python train.py --train_examples=203450 --text_encoder_width=320 --text_encoder_inner_norm=false --adaptive_grad_clip=0.05 --lr_schedule="wsd_sqrt"
Rows from block 2 of the text encoder, named by matrix and row number. Rows with one number belong to one attention dimension. Each number is 128 + 32 x the weight over its row's rms, rounded and kept within 0 to 255. All counts start at 0. Numbers have three digits each. After the name is the row's rms in percent of the matrix's.
# v: attention value (text_encoder.blocks.2.attn.v.weight, 320x320), inputs 0-319
# proj: attention output (text_encoder.blocks.2.attn.proj.weight, 320x320, transposed), outputs 0-319
v.199 087:128128175128037128099198128069128128069128128175128128128064120128128154163128101128128128075128071202111128140119099128159183131149123126128128158125128162128148082128128128128128128167128115128173095128128128128094128128126128128128087097128128102128158137162121103128202085128156128186128174078167084128128185128147096128128218128128128206128128128060171102110150128164067128062128128128128091137165056128117128118128155128192177188197091128102128128128128128186091123073149128128177061128088036099198128167128128128128146046071128048128128069128076158128128128128128165128073128128128128128128128128062104128128155123128109128159128188165183128128087128059128128128062128128128060128091095128101128128128114128239098128128128082084128128128128128151128197128128128128128159145078128128067128128128128128099119128151225123128173167128082128128128072152082169128128162232105128198128148128160128128128128128128128128128192128128128194128090128128148104084128
v.200 104:107128069128128128088070172046124154128173128128164128128128159148165069128210128080128128128128128100067128128094176128128128126128156038128128051142128128128205128128127128084128128128097128128068167159128085110128079128128128104128128128125128106078128143151128204131128128128083120128128128124069128128128089059128082097128128128109154182132128158101120204128128128128096099128128128120096128128128145121128101142128128128109128098102128128160193128126128105061137112128167128072128128128110100161128194128128128106128095084128128188128098075096066155128151128180072170128083128075083128124128098140210128128168071152128125133128128105128097141144128077128124128101088128128128128192188156128124086072230125128128173128128128116128128169189136179128128128128181101128076132128128132156188189088128128172192181128116075128128054128148181154106101128128131171169124095104128128100148128048189178128128151045219128093219082128128110189099128128118128200175093
v.201 092:128128128096128128128128116128123086128128128128216128128128128128128161128128162069128114169107128128089056131089128128177211128151128074095128086128128128128229091128141113128128128128063128128128128128128124128061128126093134128149081078128058128128128128128128128128198128128128119185128128128128077128171128128170128128128169097105138128128096178089199128128064128128073079026151160079128068142177128183084160151195128128128128128128128128128199128128169128158166128128179128109162070128069062128128216128128182141128128060103128080128128054060128138172128163120128128217048128115105128114080128106170128122140128105128128152128128165128195128081128128119128128076069170128128093175128056128128113128128164128178092128149128113164128133173128147174128128128128128131128196231128128128093128152128128128128117128183091128189086128128128128128128053128128193095144117173128128128128128128161121128128128055128096128128106195172181128128106065093128190128074
v.202 094:167128128084046105169171132128128172062128128128128101128148075128128128144128128128175171082131128128099128153128128160154119128162128128177128100069128165128128128128182128126154128075128079174176081089149072178128046128128128177124136128128141128128128128187128128128128071156128128128103128053134066067146171128190128128221128128093128129128128128196087101093128074141119149101128140172128128141128085128128128128128128128128190128128043128151104128067128128100128128128128128128163128103171099122128128220128154128128128128128066162181137128128128128050114059128128128055117079150146198084193128128128111081128128128128128060128128097128128105164128078128128181128128118147128059122128235070053128128215084128128128128106128067128186146088128128122208128128185128128088092101130128165175128164128128128133128085063128110103111167108170128117128144128097139128128151164102136128128147128164160128108118128212128163220158079128128128176067097158160128128185
v.203 104:207128085128128128100128087128165139142128085128074173128130128094042128171099128184096128128128128202166128093128066128128115085047128138128217128128128087140079128158128128128111128132179128128128147163128165095128100128128169158115049128121128092136101145097118068128128128128145178128128110128076161128128128092127141128128128128137125108111128128161093128146154128063128082128128128125128128128128128128147128094094128128128128176128128163098128188128067142128128128128086128128074195136091128051128128128197128108113128156178177088128213128219174079175179128169128128128159128207128128145128148128123135076090166094128128128107093128087094128124128186072151128179128128128128143128206128075172128221114185128051098128124158128053084111167128074128128080128128128065128134117149079083128097180074128128062165092153128128128128128128106099171128177098170088163171130049128128194128128128077078128165185162128086135128198148128085071128128182128134128128128
v.204 095:167128128134128128140177128203145128166128162097112149164128148128208099087076066128167128180128123128128206128192094108090096128064141192128128128128128128205090157128128128166121128128128177128128128111128128167201149064128128168178151128128128140128158128129139128183165110128128128128095128128172128128145128181128160128128128128128128128128128128194096128070106172163128150128128089148177128128140128030128128173128128093179128128167144128128128128106128176128042073128063071128128074128143169183070091128128128128128128128132128128106128151128128065044128208128128056128128085185212128128157102088128128128064128173128128083153128128103094146109128128128128128128255128128128128087128128128128182128128128128128128128128128128168064092098128057072154128061128177102128070128128128090170128165157184135128128128128128128151128128075132128093128128110093128128096128128142128128098128187112128128065083219060128188128200097128142070204128169128109128128128
v.205 109:128082124137052098128187128128102179078128128128128102111140071128128128128117128115128164079128075128107128152120067135155115150157128128188128128081139170128128128128128128128167166093128097128128070100137082170128036094128128177115152122169128111128128157200162128208128081158133167124128128079127066075133155128156128128195187177128128144128128128172075128085203128143128154128128145169146141132202128128128128085101128088128181174128059133128097128095101104107087145128128128076157142099128072148128128222162102128128128146174068128128128128128085128073123094128128128068128065148128189128199128128112128056128128171128128083128128102145128103169128088128128164145066126128125062133128228091050128161200086128128128140128142086060160142094068145128198128130128128128079060128128097159162128128128128166143128075041128104110128165115128128111128142128128144128103158175097128128128144128160166104085128128210128128201128091128128154178088111134160077128186
v.206 108:128162172128128182128111128128128062162128144128183128128091128145147147128128128128128128187128167128128128128128166128100144128128128128084128128175128128128128105128088128128071075128137128107098172128128128109128224142053128099155128128091128128128128070094070153128181128106123071155103094190128159151128128209096128128028128088128149128164158128077193128128064188149128128152147136072128078113031177128119128202154196151128128088128198128128136128155133172190147128128128128177132080135128128119128125054128143128128128086041128128128128128054158128128128128084110128179128152104115074128083102128136128176128128128128121185160101157128128163076152128121128128132185149128128128130067029128147098110039168076158105128128128128230128128128186128128062172073128128128128168128074181089063113097161128116128119163203128157176177110128087145128128077128128128079128114140128128128128128128107128140144128117038128104033097173128128128117128128128105156130095
v.207 102:046128107128128128128041188098110149126144156128161096128128183145152128098187128065132128128128175128070128128128213128128128163204128071157039104145128128128177128128098158128128128128103132128076128128128085128128128128142069080128198128119140128120128128136167202128128128128095098128128100155128128128111091128128128130128128139115164138145142128096128192128128128128128128153128128128128140128108128128128128128128103162128084065079128128128179070128180101077128127128167128152128119168128128199128128088128128128128120104128096212083061113128077183119128128128076128137128128027128093128136079130202127227202093159128128157128128088139107128140128071128111128128128128128142143140128174161119103000188080154130196128102128128128128159128129199128128129128128091200100128128128152175128201057113128147207128171117075165076128128143161128128128128128143155150128128128128128066164132128162182128158128052167126109128021113128099192091128128113128128165075
v.208 087:128128128104169128192103128148124128079128128128218150128179128128079231128117128171128128221128128142094128195187128065079128184152128128128171128138128086103128075128128128107128128128128128175128128128160075128172153137128128128221128119128135128128088128128094113128071154089128178128102128187128128134132128168128128043116128114015128181147128057070128128068128107107128065157128128128099128086128110128128128128128128128143128106129128129124128128181128128128128128128158112128128128074128098128133155128128128128128128172099084163156102128128098128040113128128128128128128128101128098128128128185143128128150128188128194222128225120145128128128203143128128160171128128100111128152160128066168196119128080128128122128161128128128039168128071128128089108163146103128124087161073128128077128145128128128128166128128111128128128052128097128162128128128128128128128128165128128207128128178128128160130128128043133073199128050144070175139126063016128128170072
v.209 082:128201128122128128115086128103128095171185128128128128186128110128128142149128098128108128215159189128128144159128128128084128143061128145128128098162128083128128128180082128060077128128128128166128208178186194065128187207061128128173128080064128125128097128062128128128154128128146092128128056128105156128128128128128128128128128112128128128119128128128114139128017128092128061128195167093117133128071128128114128199155128128133075128141121128128128222128128201176128128128081077128128128128128128128128128076065161128084102128128128128128124128128155128128128116128083128128128166128121128147150128128218128119128128128175128128170061128097101173058128167128128128128177128128128154128170063095159068128128175128057128128072128191128128089156128089128095079128128128128128139128128128064097128128170128128128183171183128157194128095071128128121178128031137128128183128128160128128128128128088128166128128128128084105128128173176124012105128128128083218137128
v.210 076:128128136128128128128113209128128103106128121162128128093150128197189102128152128128128066084128064130128139128128154051128128129128178064089128125163128128109128128119128163151128128128128128128155111126130092128128122128145136128103154132162147128034128109128099128094097128076128128148253151143128128161128060128128128128109128128128128128128128049018128203156128115128083128128093128128119128112077086163149128152124057128110128068106212128090132064131080128128128128128210128128125128166119079128128128128128145120128096073128147194128135128128128230091128161094160128128128128094143072128099128128096154206128061128106174128140128145155107097128087128128161051074128167128128128159116128188206128085128128135202180145192148128104201128185095154128128128133128128128194155116128136156074128028128128128170118133128128128115128129222128128128128128200189128128113064128155128128123110074146128128095174112128128072120128128128128128128178060155128097191091
v.211 094:021114091122182148180078166083153175097128081128171130128128154079128128128128091128128128128128128128040069158104154128128170204128128107141128081167078128057128118154091128086158183128094141196128171128166110100110128190138128128128181123093149162101098125088128128101089101128128128128140109128143128128128107172128110128153081092062128195098177090120128156140096077110105128167181128100070128149100128167086128128141119128128085071081128102128146156166165166128130128103221128215160128128164128128128128155128138128077153123107128182128093106101128149071088128128101128121154161128178101128128208128206111140165141157128190181171159128112128096128158137128094166128099128154115128128146110128128110085128128181088128128128128128128128176128128195144085110128146128128128136128096123128102156148128057094149153229158127151128110066128096128128147128098128196086189128109128099128089134128166140148128089086063121059198080128178128134074128121070057135187088
v.212 103:063054128115128128171111141128148227066151128128137102128208128128092174128139128106128148100128071128084037140096128128128159165151128116165146091128117109067128117128158128128128168100128128173128128112177078128128128128187128153158128128161171105053088128143116128124086128106128128128128160135126059128128128128166128088128107128072082190152128063128128128094128075128123110177128128168119128108128128140128173041128128128128158128066051101128131094128128128084128128128188128128135128128128097163128139194128104128088128180128078199128092128158092147052105128128128128128173128128176128105165178128150157128179128158118196163128187068128128050176128101128128157128128128096144128108128186081128155098183035168128160128152128083056128180128073176128123079189137128161111128128128119181154128128128093128165128128071128128052073095172128128116128128128181158161128128147091066128128128128168158129128128135128112083221099061148128203128128090081109128171128
v.213 097:093128128128128122170149128171128197083161128128161128068185141147118180079123152099146131124128128128128051150128128097128128159168167128128152128128128128128108119128153157128128133128128117145128091104181074171159128085185128128170128128185167087059128128181119128144084130128128128128145165146137063116144128128159128059128128150067128154158101084109128119067186104160128106168128128153128131097152128128128128045128058133126160128090069128105128067128080103073083128128162161128128128091128081165128153203146105128128128184182054200160069128128075128026128128128128128095126111128128128078144128156128156128156107161128181167111198082156128045183125103128128142163143128072138103108128193094129202095185030128128128128181135057128128128103074160106128128182131103128115086118128128157128128145114128128160128110051084126058094128168128133112128128128128128149115128181080082128109128149167128118095128164110150128183128054130128210177128060089128080128128
v.214 094:128128128128196128106100128128128090128128128128128149128128120089128128188128128128092131128128153124128128128128128128097154151128128128103128128128128103155128128128077128069154128116128128128128176174128128051128191213066099128128128097076128168195094128075070080136128128128153128128128072166104171159091149128128128147096096093128128146096184128088128126162128128092111092128128170067066128128041167128139128170128128163096063079146160128128128216170128171213128128128105128196087135167128128074128128071128146098128128128038143128110149128128154128179142128128104102128137173128128128175137128160128128128128128128168128177185128128129128200092187205128128137128128128128128188141128030128165066167028201128089128158128128190128128128158203103128079134128128128128143125128128138058063128128128128114089166194212128128159128091098063078145128128128153128114202095084132200128150128128111092166175117079128128082128128150175128045085153128128099128162128
v.215 084:182128143164097128087128128128128084171128144159050128128083128157128128128128128142128075057128128164195208098128128128128128067108144128077128139131152128158128128128128140130123064158128128029128128128112164082128124128128128069128092115127128128128128128128128128128128132112138128128128128128068176135128120082060128128109175128210128082105114128128128172189128128128128128128111148128128128136128128128183062190128112120128128123128185145108141104128128128128128154128128128083102158160117128097128086076128128130128088077128164097128203120146164128212169074128128170125161128128128135128089074128128121145100128083087128128122075168137108183128078174128173071075128126128157128188128096151191061128128194101128128160119118128128128119186128128128126128134126074103170155148151128128096138041042161187112124128160128128128145128190128128204112128180128128128117128035230156128186127065110097128128186128255128128074128200116128113095172184212139128118128
v.216 089:128075128128128107164148128202128174095137128128147128128144125128105147093128169128153146128113128171128128144128105128132128127157128168128168128077123128128083129086128128174128130118128097128128101101162089202159072053128128185172128132172153128091128128198128128152094144128128186128124165128148072089137133128158128087128128177088128128196095128128123097065188128163173128161128116185128148128184128084128128037109128128160165158118068128128105084128100104076111128128128166128128128051128108153124128184145091131128128219128070128172128171128077107058106128128162128128104105128128128088149128157128128123127128128128128128087197085142128080201142076128131152180128128079108093083128219067078209128176044128128128128200149070070087141128050128089128128178145128128109077128128128149192128156104139128128128128064128109053096128128128149112128128128128128170090171208075128128155128151137128089108165128128128166176128071128128196222128128128158070111128
v.217 086:068112128128128142178106167102139128157086128128128116128128170128175079128128071128128074128128128085128128128128161128128128104093128071112080128178115128085196143176128128124128128120128175089128128128128184095120128128143128084063179137128121128128146128058128128065128060128128128128206128128128128179087081128085152193108128072169128119061128128154147184149080128101128128128128128102128128128085077162128128183165099128046092089150181128128147128105163128159128197128155128167132131197128138128149064128092162164111081081105160128098161131128174172128128132128128128128212162128173099128128167057128145192128128128128178116128064131128128077061078154128128079067128162168155164128128109187194128128128180128128128128068128128177219128128163128209128115128080128128164164109128095185082128105152115095148096178162128152174128106207128062184138128128128128078128100024153102128111097128099128153128128081128128073107128128102128115058168128128083128156128
v.218 110:147180109148128183128128151049126060163128128128119128175128128112128077163128099135110128128163128128128181128128128159128128098092102134128128121128128145128145144176128108103128128141155152128085163133090178121092128192128116071080128096067083151176128083085156128116151142148128055128128095107118179128129128128113156159123156128184128102083174189157128126179063171128128151087157165088128117183100128128093128208165128113128092116128208157181142191111160128145128128126114070128128105161128156095124128082127160128176109036128186128090155097128161128202146128128107128128092135128070149158088128105128119128096128128128075128149060180073169207060121131117128116059128128171120134128128059165119051128073221129128101119079124174128159094161196119139128158090162128128128158126101128103128128103128128105110128121175128126224167172085128159117192128128128124077155128079163170128103128117122128145159086128128096128060140201128128058118128128183128206128171
v.219 097:075092128056181128194097128172233177099128128128179102116205137063086213074087128128112098128077128128128072128101128153128158177128119124128137128128072085062146128128173107128128167128128128177128129132188128128077128128128128199161128128122128105128120189093093063128128128128166186128138161128154061160142128128128128128146081121081120175128128128128139128128091128106128128158157125128143128133128128185112128057128091111128157128087128128099173107165191183133128205128175170128145161102162109128128146128128128128067174186155128128128090128123128128108128128128111128128159153128147128141128219087128128126193199128140152128128145128128169050115128128128128177184128128096128163128136141085161181128128052150085086128128128128104128128128096166128089056207128128155171148128167106128128128128198042052093128213128128128079095067128103128128128128128141150128157128128128093125128117128080104144128152128058113128198076128132128111128128099045118070128090
v.220 099:056065128128071150194128152113128163136128161128128126128128128128178084048116036128183160103162085079085101128128150162150128117113128128186087095128128158060128167128128187128128149098128173128128128073128128158128077128229128093096183128128178128087128128096172185114128063127128119140165132115148094128097128128096128115156128141119128173151106128191128157071095128128128162143163083128128128131128128128061178128128128127128128131128128116180128128091145088128086128128137107127147099128120141248128096174105128174073128111128107215128128128113115141063101147128128128104128091128128128081151174079128136128128092179128196078128128128132128056128128046213109128128128128131128100094128180128091170059195088124128177128067128128128166141069128171128159112128118137166076105128128125201165140169180142128210128125028128128128128128163187134119137128050128189128128142128110046128092128146162170113128080128128128128128133091088128128117128128128103128147128
proj.199 088:128087128128139084078147128128128128100128163141226128104108079165128128160153184108148128092092123128128129145158128146128199200129128066128124152128072149128128128128128089128163128128114128128168097128141128128128128061072128128128128128097168089128173144128128128196128128158193178038087209128183128128128163128128096125128128168074108128128179222128128087144128128128128133128128220128128128152128128128179128128128164028193128128181128128128128128123128128158128128073128074095184128070134109174128176128128086128090148085081128086128128128068128128128128128128153137128076128064143150128212128069128156080145128136128039128128128203128134104128098128107128128172060128155095063128128128128078128128128038128157128087128128128128072128088128128128128156082128121122128124063082059128117128201222128134128144128159128128143179158128105158128087128169068128128128154128096128128083143128128173094110122128053128150128225128128185175128128128082128128084134
proj.200 103:228128104086128151128070128077078175099212128139088128142077088131128128139195128086161128139128128076128075128128128186128171128118128194164174079128138128154136143128128128137128161128096128059055164147167098128128080110185128128191131092123128089130128128193153133128097178097122128128085128135102128076092128054128104063128128166136128075199128128128128176173141126148088081128128173074159106128128128208118078128107084128128098097128110223124189078128128128128128156125162102128111093063093128128154128128101194119089128128128128159131128128127049147128117140174069113137073128109079128128128108187128126128128128142128128128128180128095082176162141123203121128128095128128134128168148136106102128128176128156128128128155151128092115151128089145128128128176128128142128128128128128128128128068114127186175187151128081128057165063075128135186128128073128128208173128093128128128164128074090142128127210128128128128128086128199128232128128087128125195128128
proj.201 093:177128128077173128128098128128076096128178128128214128143105040128128128150128128128128128164102131128128081128152175128128199128153128166128221128127100128128128128144089103128128218175110128128128128137128079128128128128113128162127128063128128128104177128164128142128128128128216128128128128151128128122128128152211076128112128128064128133105128128110185129128104189162128114078128155074128061139152128128105115128178128029128088089150151220173175128128128159137132128106128128109128128054128065090173204128128128088096182096106109128128113128063058128128176128128133162128076136096128145128128123128128128128128162150128128153131210128116189147098183128128125161128048165142128094148128128128128152110108049128140121072179128128128128128128128158175128154128185175128086128103105128068130128163182099093118211128198074128129149129089128128128107095152128128092128128116078128151128128128128141128148128051084128128128142128190128228187128015065128128128128
proj.202 096:128085128119127128058140128128167128128128128169128089128162128171128103128128128068128077128128128128066207128061128202153128146128106000190128128056111128188128173175175128128128129082128099140153128119185128162083064070128128128128122098128185043128128128128128128128149117128128176072100131055160125128194128067064128128185153154128128159137128128153086128127132101128128128113085128128128183128190128112128087149144128128128160160181128112075149128128128128078128128148128102067128216128128050205089164097128128116065128128226128128128128074128159069153128128134128104128128139079128163144128128128220128128128128150128145067149080128120052128124128100128128128128102108128120106146128192133049120128174113128098128128128182128127128128176112096128134128134128136083128128128128128210194169128128128128146128126075128128079119141128128129128047172128095199128127128024128128113121172107128146128128128128128097162168128128109188128128101171146128128104153
proj.203 105:062128128142079128128162128128138153141128128128102142059113128069128129128096128161086195072129048128135128128128063128128128070128128093128128110128147128071128093180165077054100107167159128179140128154128128122128093227128170128121048128128128128124091128064100116128189128128094135172151128128106128139128104095185128128128128090128058176128096098128128128128153101083128128128193095162128093128219128080128136128111145128128221193128074128114113173131101128128119128098108188128128128161086128103128128194205128140122128128168128076171128181181155088056128128151104155165128128190152128128101152128128116126128135091143144092090127128128159133079066169107128128128170128106128128166128079128196128187119162128128153128128128128064128128128144167128128091128128128128093128155169051128128128128128128128082128065150185128200044128127109098110128128158147128140128128167165079200128128128212128128087071165184128128191211190186114123096143158128132105148128
proj.204 093:105128128128128168128128128128164128151087128072113162128175182128217128104090081144128128146128128128128148128128111106128068128036155128117067113128128128128106125128131128128128128089093128128111128094128204175128176128128151128128128163128157145128128128086128173183165128128114039080128128128128128128150128199128128177128128121128128128095128252165059128085077128171128128128128081129209167128153128128128128215149128128128149136179128091128128128128128181109060103175054128176128128128128186202075078128128128128128108128128154128087128151129184052160170128106180062128128128165128102049128128042128128128128128128128128098128065128128097128128128128159128128128190076108128175128128128201128128128128161128128092128107128128196128128128128056128133128050031128128175085176128128101157065128128128109128081128071128128187141128128150128082128128128128150128128119128128128045077098128084115128128128197128128189055128128128140055128128186128128172128183
proj.205 107:188058128128116128036143128146162184128128128172128099126151128171128109128134128076183094128128128128084189128059128174162128168128107010164128128071124128180128155168128128189137114128128089152159112131200128153128074063128128159114128128125199053128128128184153128184128120128128194056083172067157128128168163065071128128168165176128128145128160210128088128124163103128112087128091128156128194128165110100134095128128128070128144167128128082043109128128140140107106128149129091067128208128115077204089151128128128102082133128202128128128128128150128080169128128128128103119128111097128128128128128128200128128128128148128103077148128128128046102145079103146128164128111118128128110128128180122055109128163128128128128128128165109128128128128122080094136128121068110064128128128139061196182132128128128175143128139044128128085128145128109156128128157128128204177107172052128128128109153126079151087095193128128128166128129128100128128128117174148128128092147
proj.206 107:128195128128154128198131128128096052128118128070190162139098112104128128173128128128128136128128128128177128177202183086112115128129128198091128128183128128128098102084104128097100128143128128128128128128105133116128216153096087128128128128091087185152128128128105160103128128128128056128162071187128146128114128214146141101072105085098166114128146128101137102128076214128128142128128149072128014128062150180128130183173128128178083073137191159201118128128128129178124128125091142128124060128178182095154128132128128128189128089018048128128128128048124128099128128128128128128128147128128120092118128128041128127189128129128128182157128155128220157106190150128094098128128128160102128138100067154128128105073106128128128101128128163180128128141148153128083179128149127190128128097077174065083077128128128093128131128191091128189175128128128128128128062168123071080136097128128166128147098128151128128173065106128128107128128144128128128128128095119120128128128
proj.207 097:206128128096143128128061128128104128120197128128128128194097128128128185128175128087171071168128185128119128128128153163093128128102089207149151132170136128146136128128128128177128128090102128020083128128134112102094128086128128128170176128138128115128128128185158128070051194128128117189087128149115171104068128128128174128128116147128185063128128128128137174128118128137128091128101128095147138128051167188128131128096082128128071088128168168128178046128167096128128173139156098128077128104128128101128114082106181128105128161128128182128128077128062182128066122114128104082128128078100128128078105203128128133128128157128128143142128128132097148187184128128128141128111180117154139128128155128097128064154128115088128128128128128128128128128081145128081128128128128128128171128128215128128156074053128162196128183122050128036184128128128144187128093059128128128128153124128155086172128128048128128127199069128128074090035104128128172128128098151144150156128
proj.208 092:121150128072156128128089172191128128078128128128159177128165128128128167170128073193128128115116172128089128191166128128111128152128128128173204129128144076128161114094128128096114162128128084128128206128168120091152153154128128128167128066082187141128073155151128128146128128128128127128115128141128132110188165153128117128128081039088128128177131095049150081117125169127089071131200150037089103105128182128128067128128107114128090068128113128078128096132128158128128128182142184128128166061181035138128128095171114048128128128091128142128128180080151128071128166064098128128128128128128128138101096169128128104158128128128128147197189128128128128128179128128128172121128128106128135128128128128128128097128115128078128128150159128098128128164128029128044128116128128103139113066128128128128146176128128128128190128170186128093142062087128128217117128128202143152229128018092128128128128128128128167110187128141139081175128132158128170124128084102094128152101
proj.209 080:128170092128128128128113128128089065128095132128128128128113136052177128128069081157128159128163106128128128128128128128116144082184128128128144062128090128111178128128128128055093128128128159085128181169092128128112128175128128128128128098059097128128116142099128165128178093128128071204236016128113128092104128128139114167128128064141100128092128128128134158079078183081128128104197128128128053128145160128128128128128116128128128128128128142223173128078174143165150128093081183128128092128128128118128128189128191128128163127128128128106128150087155128061128076128075137128128161128177153128128175094128128192128141114128128104164128128128201135089098128158128128114150128128128152158128128128200165128128128128128128128128128164128224128128128161157092128128173175235099128137172128137128128128128077128106162128207128137166099128128128061128020100128128128128204128187128082159213128128187128148128067128212094128163128175166128128128126092088098147162147
proj.210 083:205100162128128168117095133128128128128128128165128128100077128214141128159186128128128128128128116100135091128186184080100128128101147169128162128217134119111128172164128185206128229150128128081093108128175107129149128128190128129139128128186171128101214116128128128116070128048195138150128128191130128132095070128099128047092114128136128128122124067128189160162128128128076128147128128100128128076128128128134088128128088091128096107128167176100144093128128072128074128122171128128160080033108128130128128128128128128106128102128139208071134128128037202069144168128167128128128103105107107110125090152062178090101091171128128146128165188128064128128128134128128073128128227167128115128071128143156173128128070128191186128171166104128128112128105128128128128133128128128116128122128128063079128133128187128159128128146159147128202128128142174129128092105128128128068097128167128128128109105128116128090179128040128126128128090131128225128154128142128128127128
proj.211 089:172128082090176128128084182128074100067091128090128109128175086128137128187128128089114128128065128128107128128086156127144204160128092150197242048128128128102158136119128128128174137128094128082128161128128077128081128128136128128098150067086128091128128154187128128106128081155198092107128128128128128128128150163128128165131128104128128128081157128128173166144124128128107128120178128068082074164128178205102128128171076128128092057128152128128185076128164158128128186165185147128128128063128071094128128090128175128136189128128126152097097111090128128128128128128086112062128128128146128128078100171128128128128161128128128128206128128128173128122128128128128131128082128185128128111141142134147108111135128191106128128128128111104189128128128128169068128128195152164128140069128162128128165134128080128148172168186100128128128106118128128208128128128128128075255128128090107163128139119128128158128138098128113024158088141170163171128125034128046154200102
proj.212 106:160128128105155128128100128183140154061128128128156128128176104128093179128128128089128128162079151128085128128117128163107128198087128128222219106128155128128114128128113109166168128136128123128132177128179101128128077108167128128152149084133218094096066128196128128128052128128177155059059185128128089103140156128128128128158123128105118116173128128128128128128128128128108121164128176128129160128128188171128110108128086085128048100095130128099128079154130128118128128173196128104128128079128041193129128035128094128110170134128128181128128128128083155128114158128124108058128075128136128128128103128128128044128174184111128128128156141128109128133171129128128157174076174128128128091164176095073086109173071128119128128128128089128128128140092081128088128150128128128109128128128128143124149154128128128172192128089164128074187078077128128171207128052213185128200141091128108099092145128072163115097211128093126053165128079160128128186115076128100128128125
proj.213 091:145128128128159128128128128176150161069164128128128180128183126161085198128146128098128128161128154091086144167128103128128128229059134128193188128128154128180090128128128128164128128130128096128131128117216122128162128108156128128186128128139216120128128128192128128149074142128128128069055198128128117128168128128115128117128128128090141128210128128105104110128164128160128095161128170103128182112128181128154128128128128086128072128128128128049096109163128128105128128171151128128109128068128048199098128026128075073128125137128128164134078128128094128128118128099128128128128128128120128128128128175176128058172128164128060169128128145128075128145202128128095167171128128100128115128128160104071095116162094128127093128159187128081055128159128054093111128128128128034128128128128128136157128128128168128124180128059128128084170066128128182128197179064195194154128128128109144089059128156072128119128224128128162128150128075128128128195128128128128128128128
proj.214 089:088199100128128128128089128096080099128111128128128128128128140094159128165128128180097163053128094128159117128128128128128144066179128136092128094161128118085172069128128128062128128131136134128128130161085103091105178184128128128092126124082086128128128149081084146128158128128128062206210041128128115102103128171153128128092091087128104128092128095068188165156102128096128128128171088066092037145128147128128128128128128128128151070128128128187172128128128128175154128128128160128128128128128128054192080209128192128175163128085128128089152128128128164066128078130079128128128128142134128128112128128128128158128128096128163144128164130128200128128091166128150104128142128128146163152128128128223167124089128128128128185128128153126212128128134143148128128128128157250128157138128128128085128090128082128106128128231136128128113128128128084128128128210121038128195128128128114159194128128221094170128128128176116070128128180165059145092181112115108128193128
proj.215 084:128128177128016128128128128079128128164128128184128097107032128183136128128128128142128128119184089128194087128164128078089128082152128179063128187178128181093128135128128128145092128137157147091128053143128128108128102128182128104128128204177128176128128125075128128128128128056098128231166128128128128113050083076099128128073128128147084128119091064128158140137128128119116163128080134128128094128128070074132128128128128128162128151128133208128128128076093128128115106047120128128128078128128167128165081239128128224128128128128128128128128128140128189054128128128128192128140117108128128091128176128128151128095076128128174128086128152142102128128128113128163070128128183128148128171084128132169209128128128075191183128128129126128128084098095201117175128156147128153096128198128083126073072128128128128128090107151128140127128128195128113128128128128128101128019115175160128128146117128128128128128093128128128181108179128102096172083152150128193128128128
proj.216 084:128128145128128118128128128204181184103128128128159168128187141146079175093128163110128128178128154128085128160128071179128103209065128128167128158088164084171128152124150128128128104132128085192128128120197128128146076117128128137196128128128205110128128128159128128164096167128128166049052205128146128128190150128128128128128122136126128128221124169102087095127174145146128083157132128128128215125128166128165128128074147128128128128128094083023080128163128128088128128192128128128103189128128057208071128044172089128128128150175128148156092128166128096164124128128148097128128128150110128128128087145195128069181129128128128128128128128128069125135186106128096182163128128078128128128128163095065128128128128114107128128128128128128061128128128050090117128128054086045128104128110128136180128128118149144128128119032128138090131128128105191128128190128128186166118166031113136081128128151128128114120215128128128128128128088128128125163128150128138128092128
proj.217 085:200102128112128171128098131110128091128118106166116087128111128128174094163128128128128092128128099128128128128114199069109128113128128128128150112172128183088128162123092193222180194128137173078128128128092128128132128067128128114061190128128099128128217103115148128097096078128204128159169128128128128151065128166084128124128128128148128128019128128196167161128085128109128155127111128128128082128093077128089128128184080128128117100128212128203177128065128128128128169128143128128165128128128154107128128128095132216061128121084094172065128128128128191084151128128128128058128128107128128128128128113053128143067128163082189161128132128128147057106100150128158037120128181191165128128128128178192210128128128141202135128128128128144149128128128184143128128128193150137149128104128164128047128128168128097153079182145128152128128128128152102128128096128144101032128084128137128128128070133117151134128096128087128128084067128078162126113125072128101131139128
proj.218 105:117128128154103162128128128047079077128076128128128106128087128113162065144110128110134128120128097128128128100128128094128144046215128104069094098128111128092128128126126128068128128128128150125128090133059128143106128128088144127089128107106020146128164128102128138095169116128128087202194056117128171139109112128174128123132146095157128128040139128128128146128110128128149176079128079128128052154158105128069128148166128175153187147161159154192128161089128128128128128086099128154136128209128217056158128207117206156155128090116128096126128128128150128128152062128128128143115127128134133128128151094106128222094133086128195097110128106119183163117111128128164086080161100157128128128128107128166128128128172128146128128103128128162182153131111209158172135121187128128128139128128128121116134128128101100101128128180058128185080181128128087101068103203074080095126128199128128175128128109186128157156019128196086156128128183128128128109128115128121149128154
proj.219 091:128088078064165128128102128203128128090128128128128126128128128056108160088055128159128128158029128061118122128128128160128192184119117128167176084076128128098149128128138091149128153128075128128128181106128128153091128128128128186128128128101128128128128180128128120136128086157179128017128204108128031128128165128185128128128082128100095128128122128128148128128104128164128128128205118128085128150128128128128128084128079128128128128109104080128157083128180221128128130153147168128145128128128059162128137068128090128128187174157128150128071182102128128070128168128109128128128128128128128110128128128128128055170209128128128173128188128160128093089128128128128128171128137128128173128128128128157159128128048154128065096154128128128157128128128128180128128145128128128128128034128209148128128190175066077128125175128128128102128080128128128128128128128204128072238128128069086097063128179128128164128172118086128046176128128128162128128128046091128096128128
proj.220 095:201067114128128128128128128128128093118109128128128142178128128146128102153118128038161102188128164128087179128039124128117128128106122136204128128104128165128132188149128144223179128088125128128128118127132128164128128101128130128092160090128128089128128084191152149128083126128155128097060128116128128124121128128085128162147172189128193103104152128204079128083128081128128128128125155128117165128128128128066147169170119128128093131098175090128128128116116128109128172133132080128128158128146075177089128018128128107074098061128128172124056103130128128194128101109187077026166128081128128128128147128128087128128128186099128115186070128114116128133128096128128115140130094181128123098176195128038072126169139128128128128099128128156128128110113119083151128128128128025128081128128195153128140164143128128149128160058076128122186128104150152128128128054128180105128128171128140106152128128053163128076128128128125128128041128081212093128061107144085148098128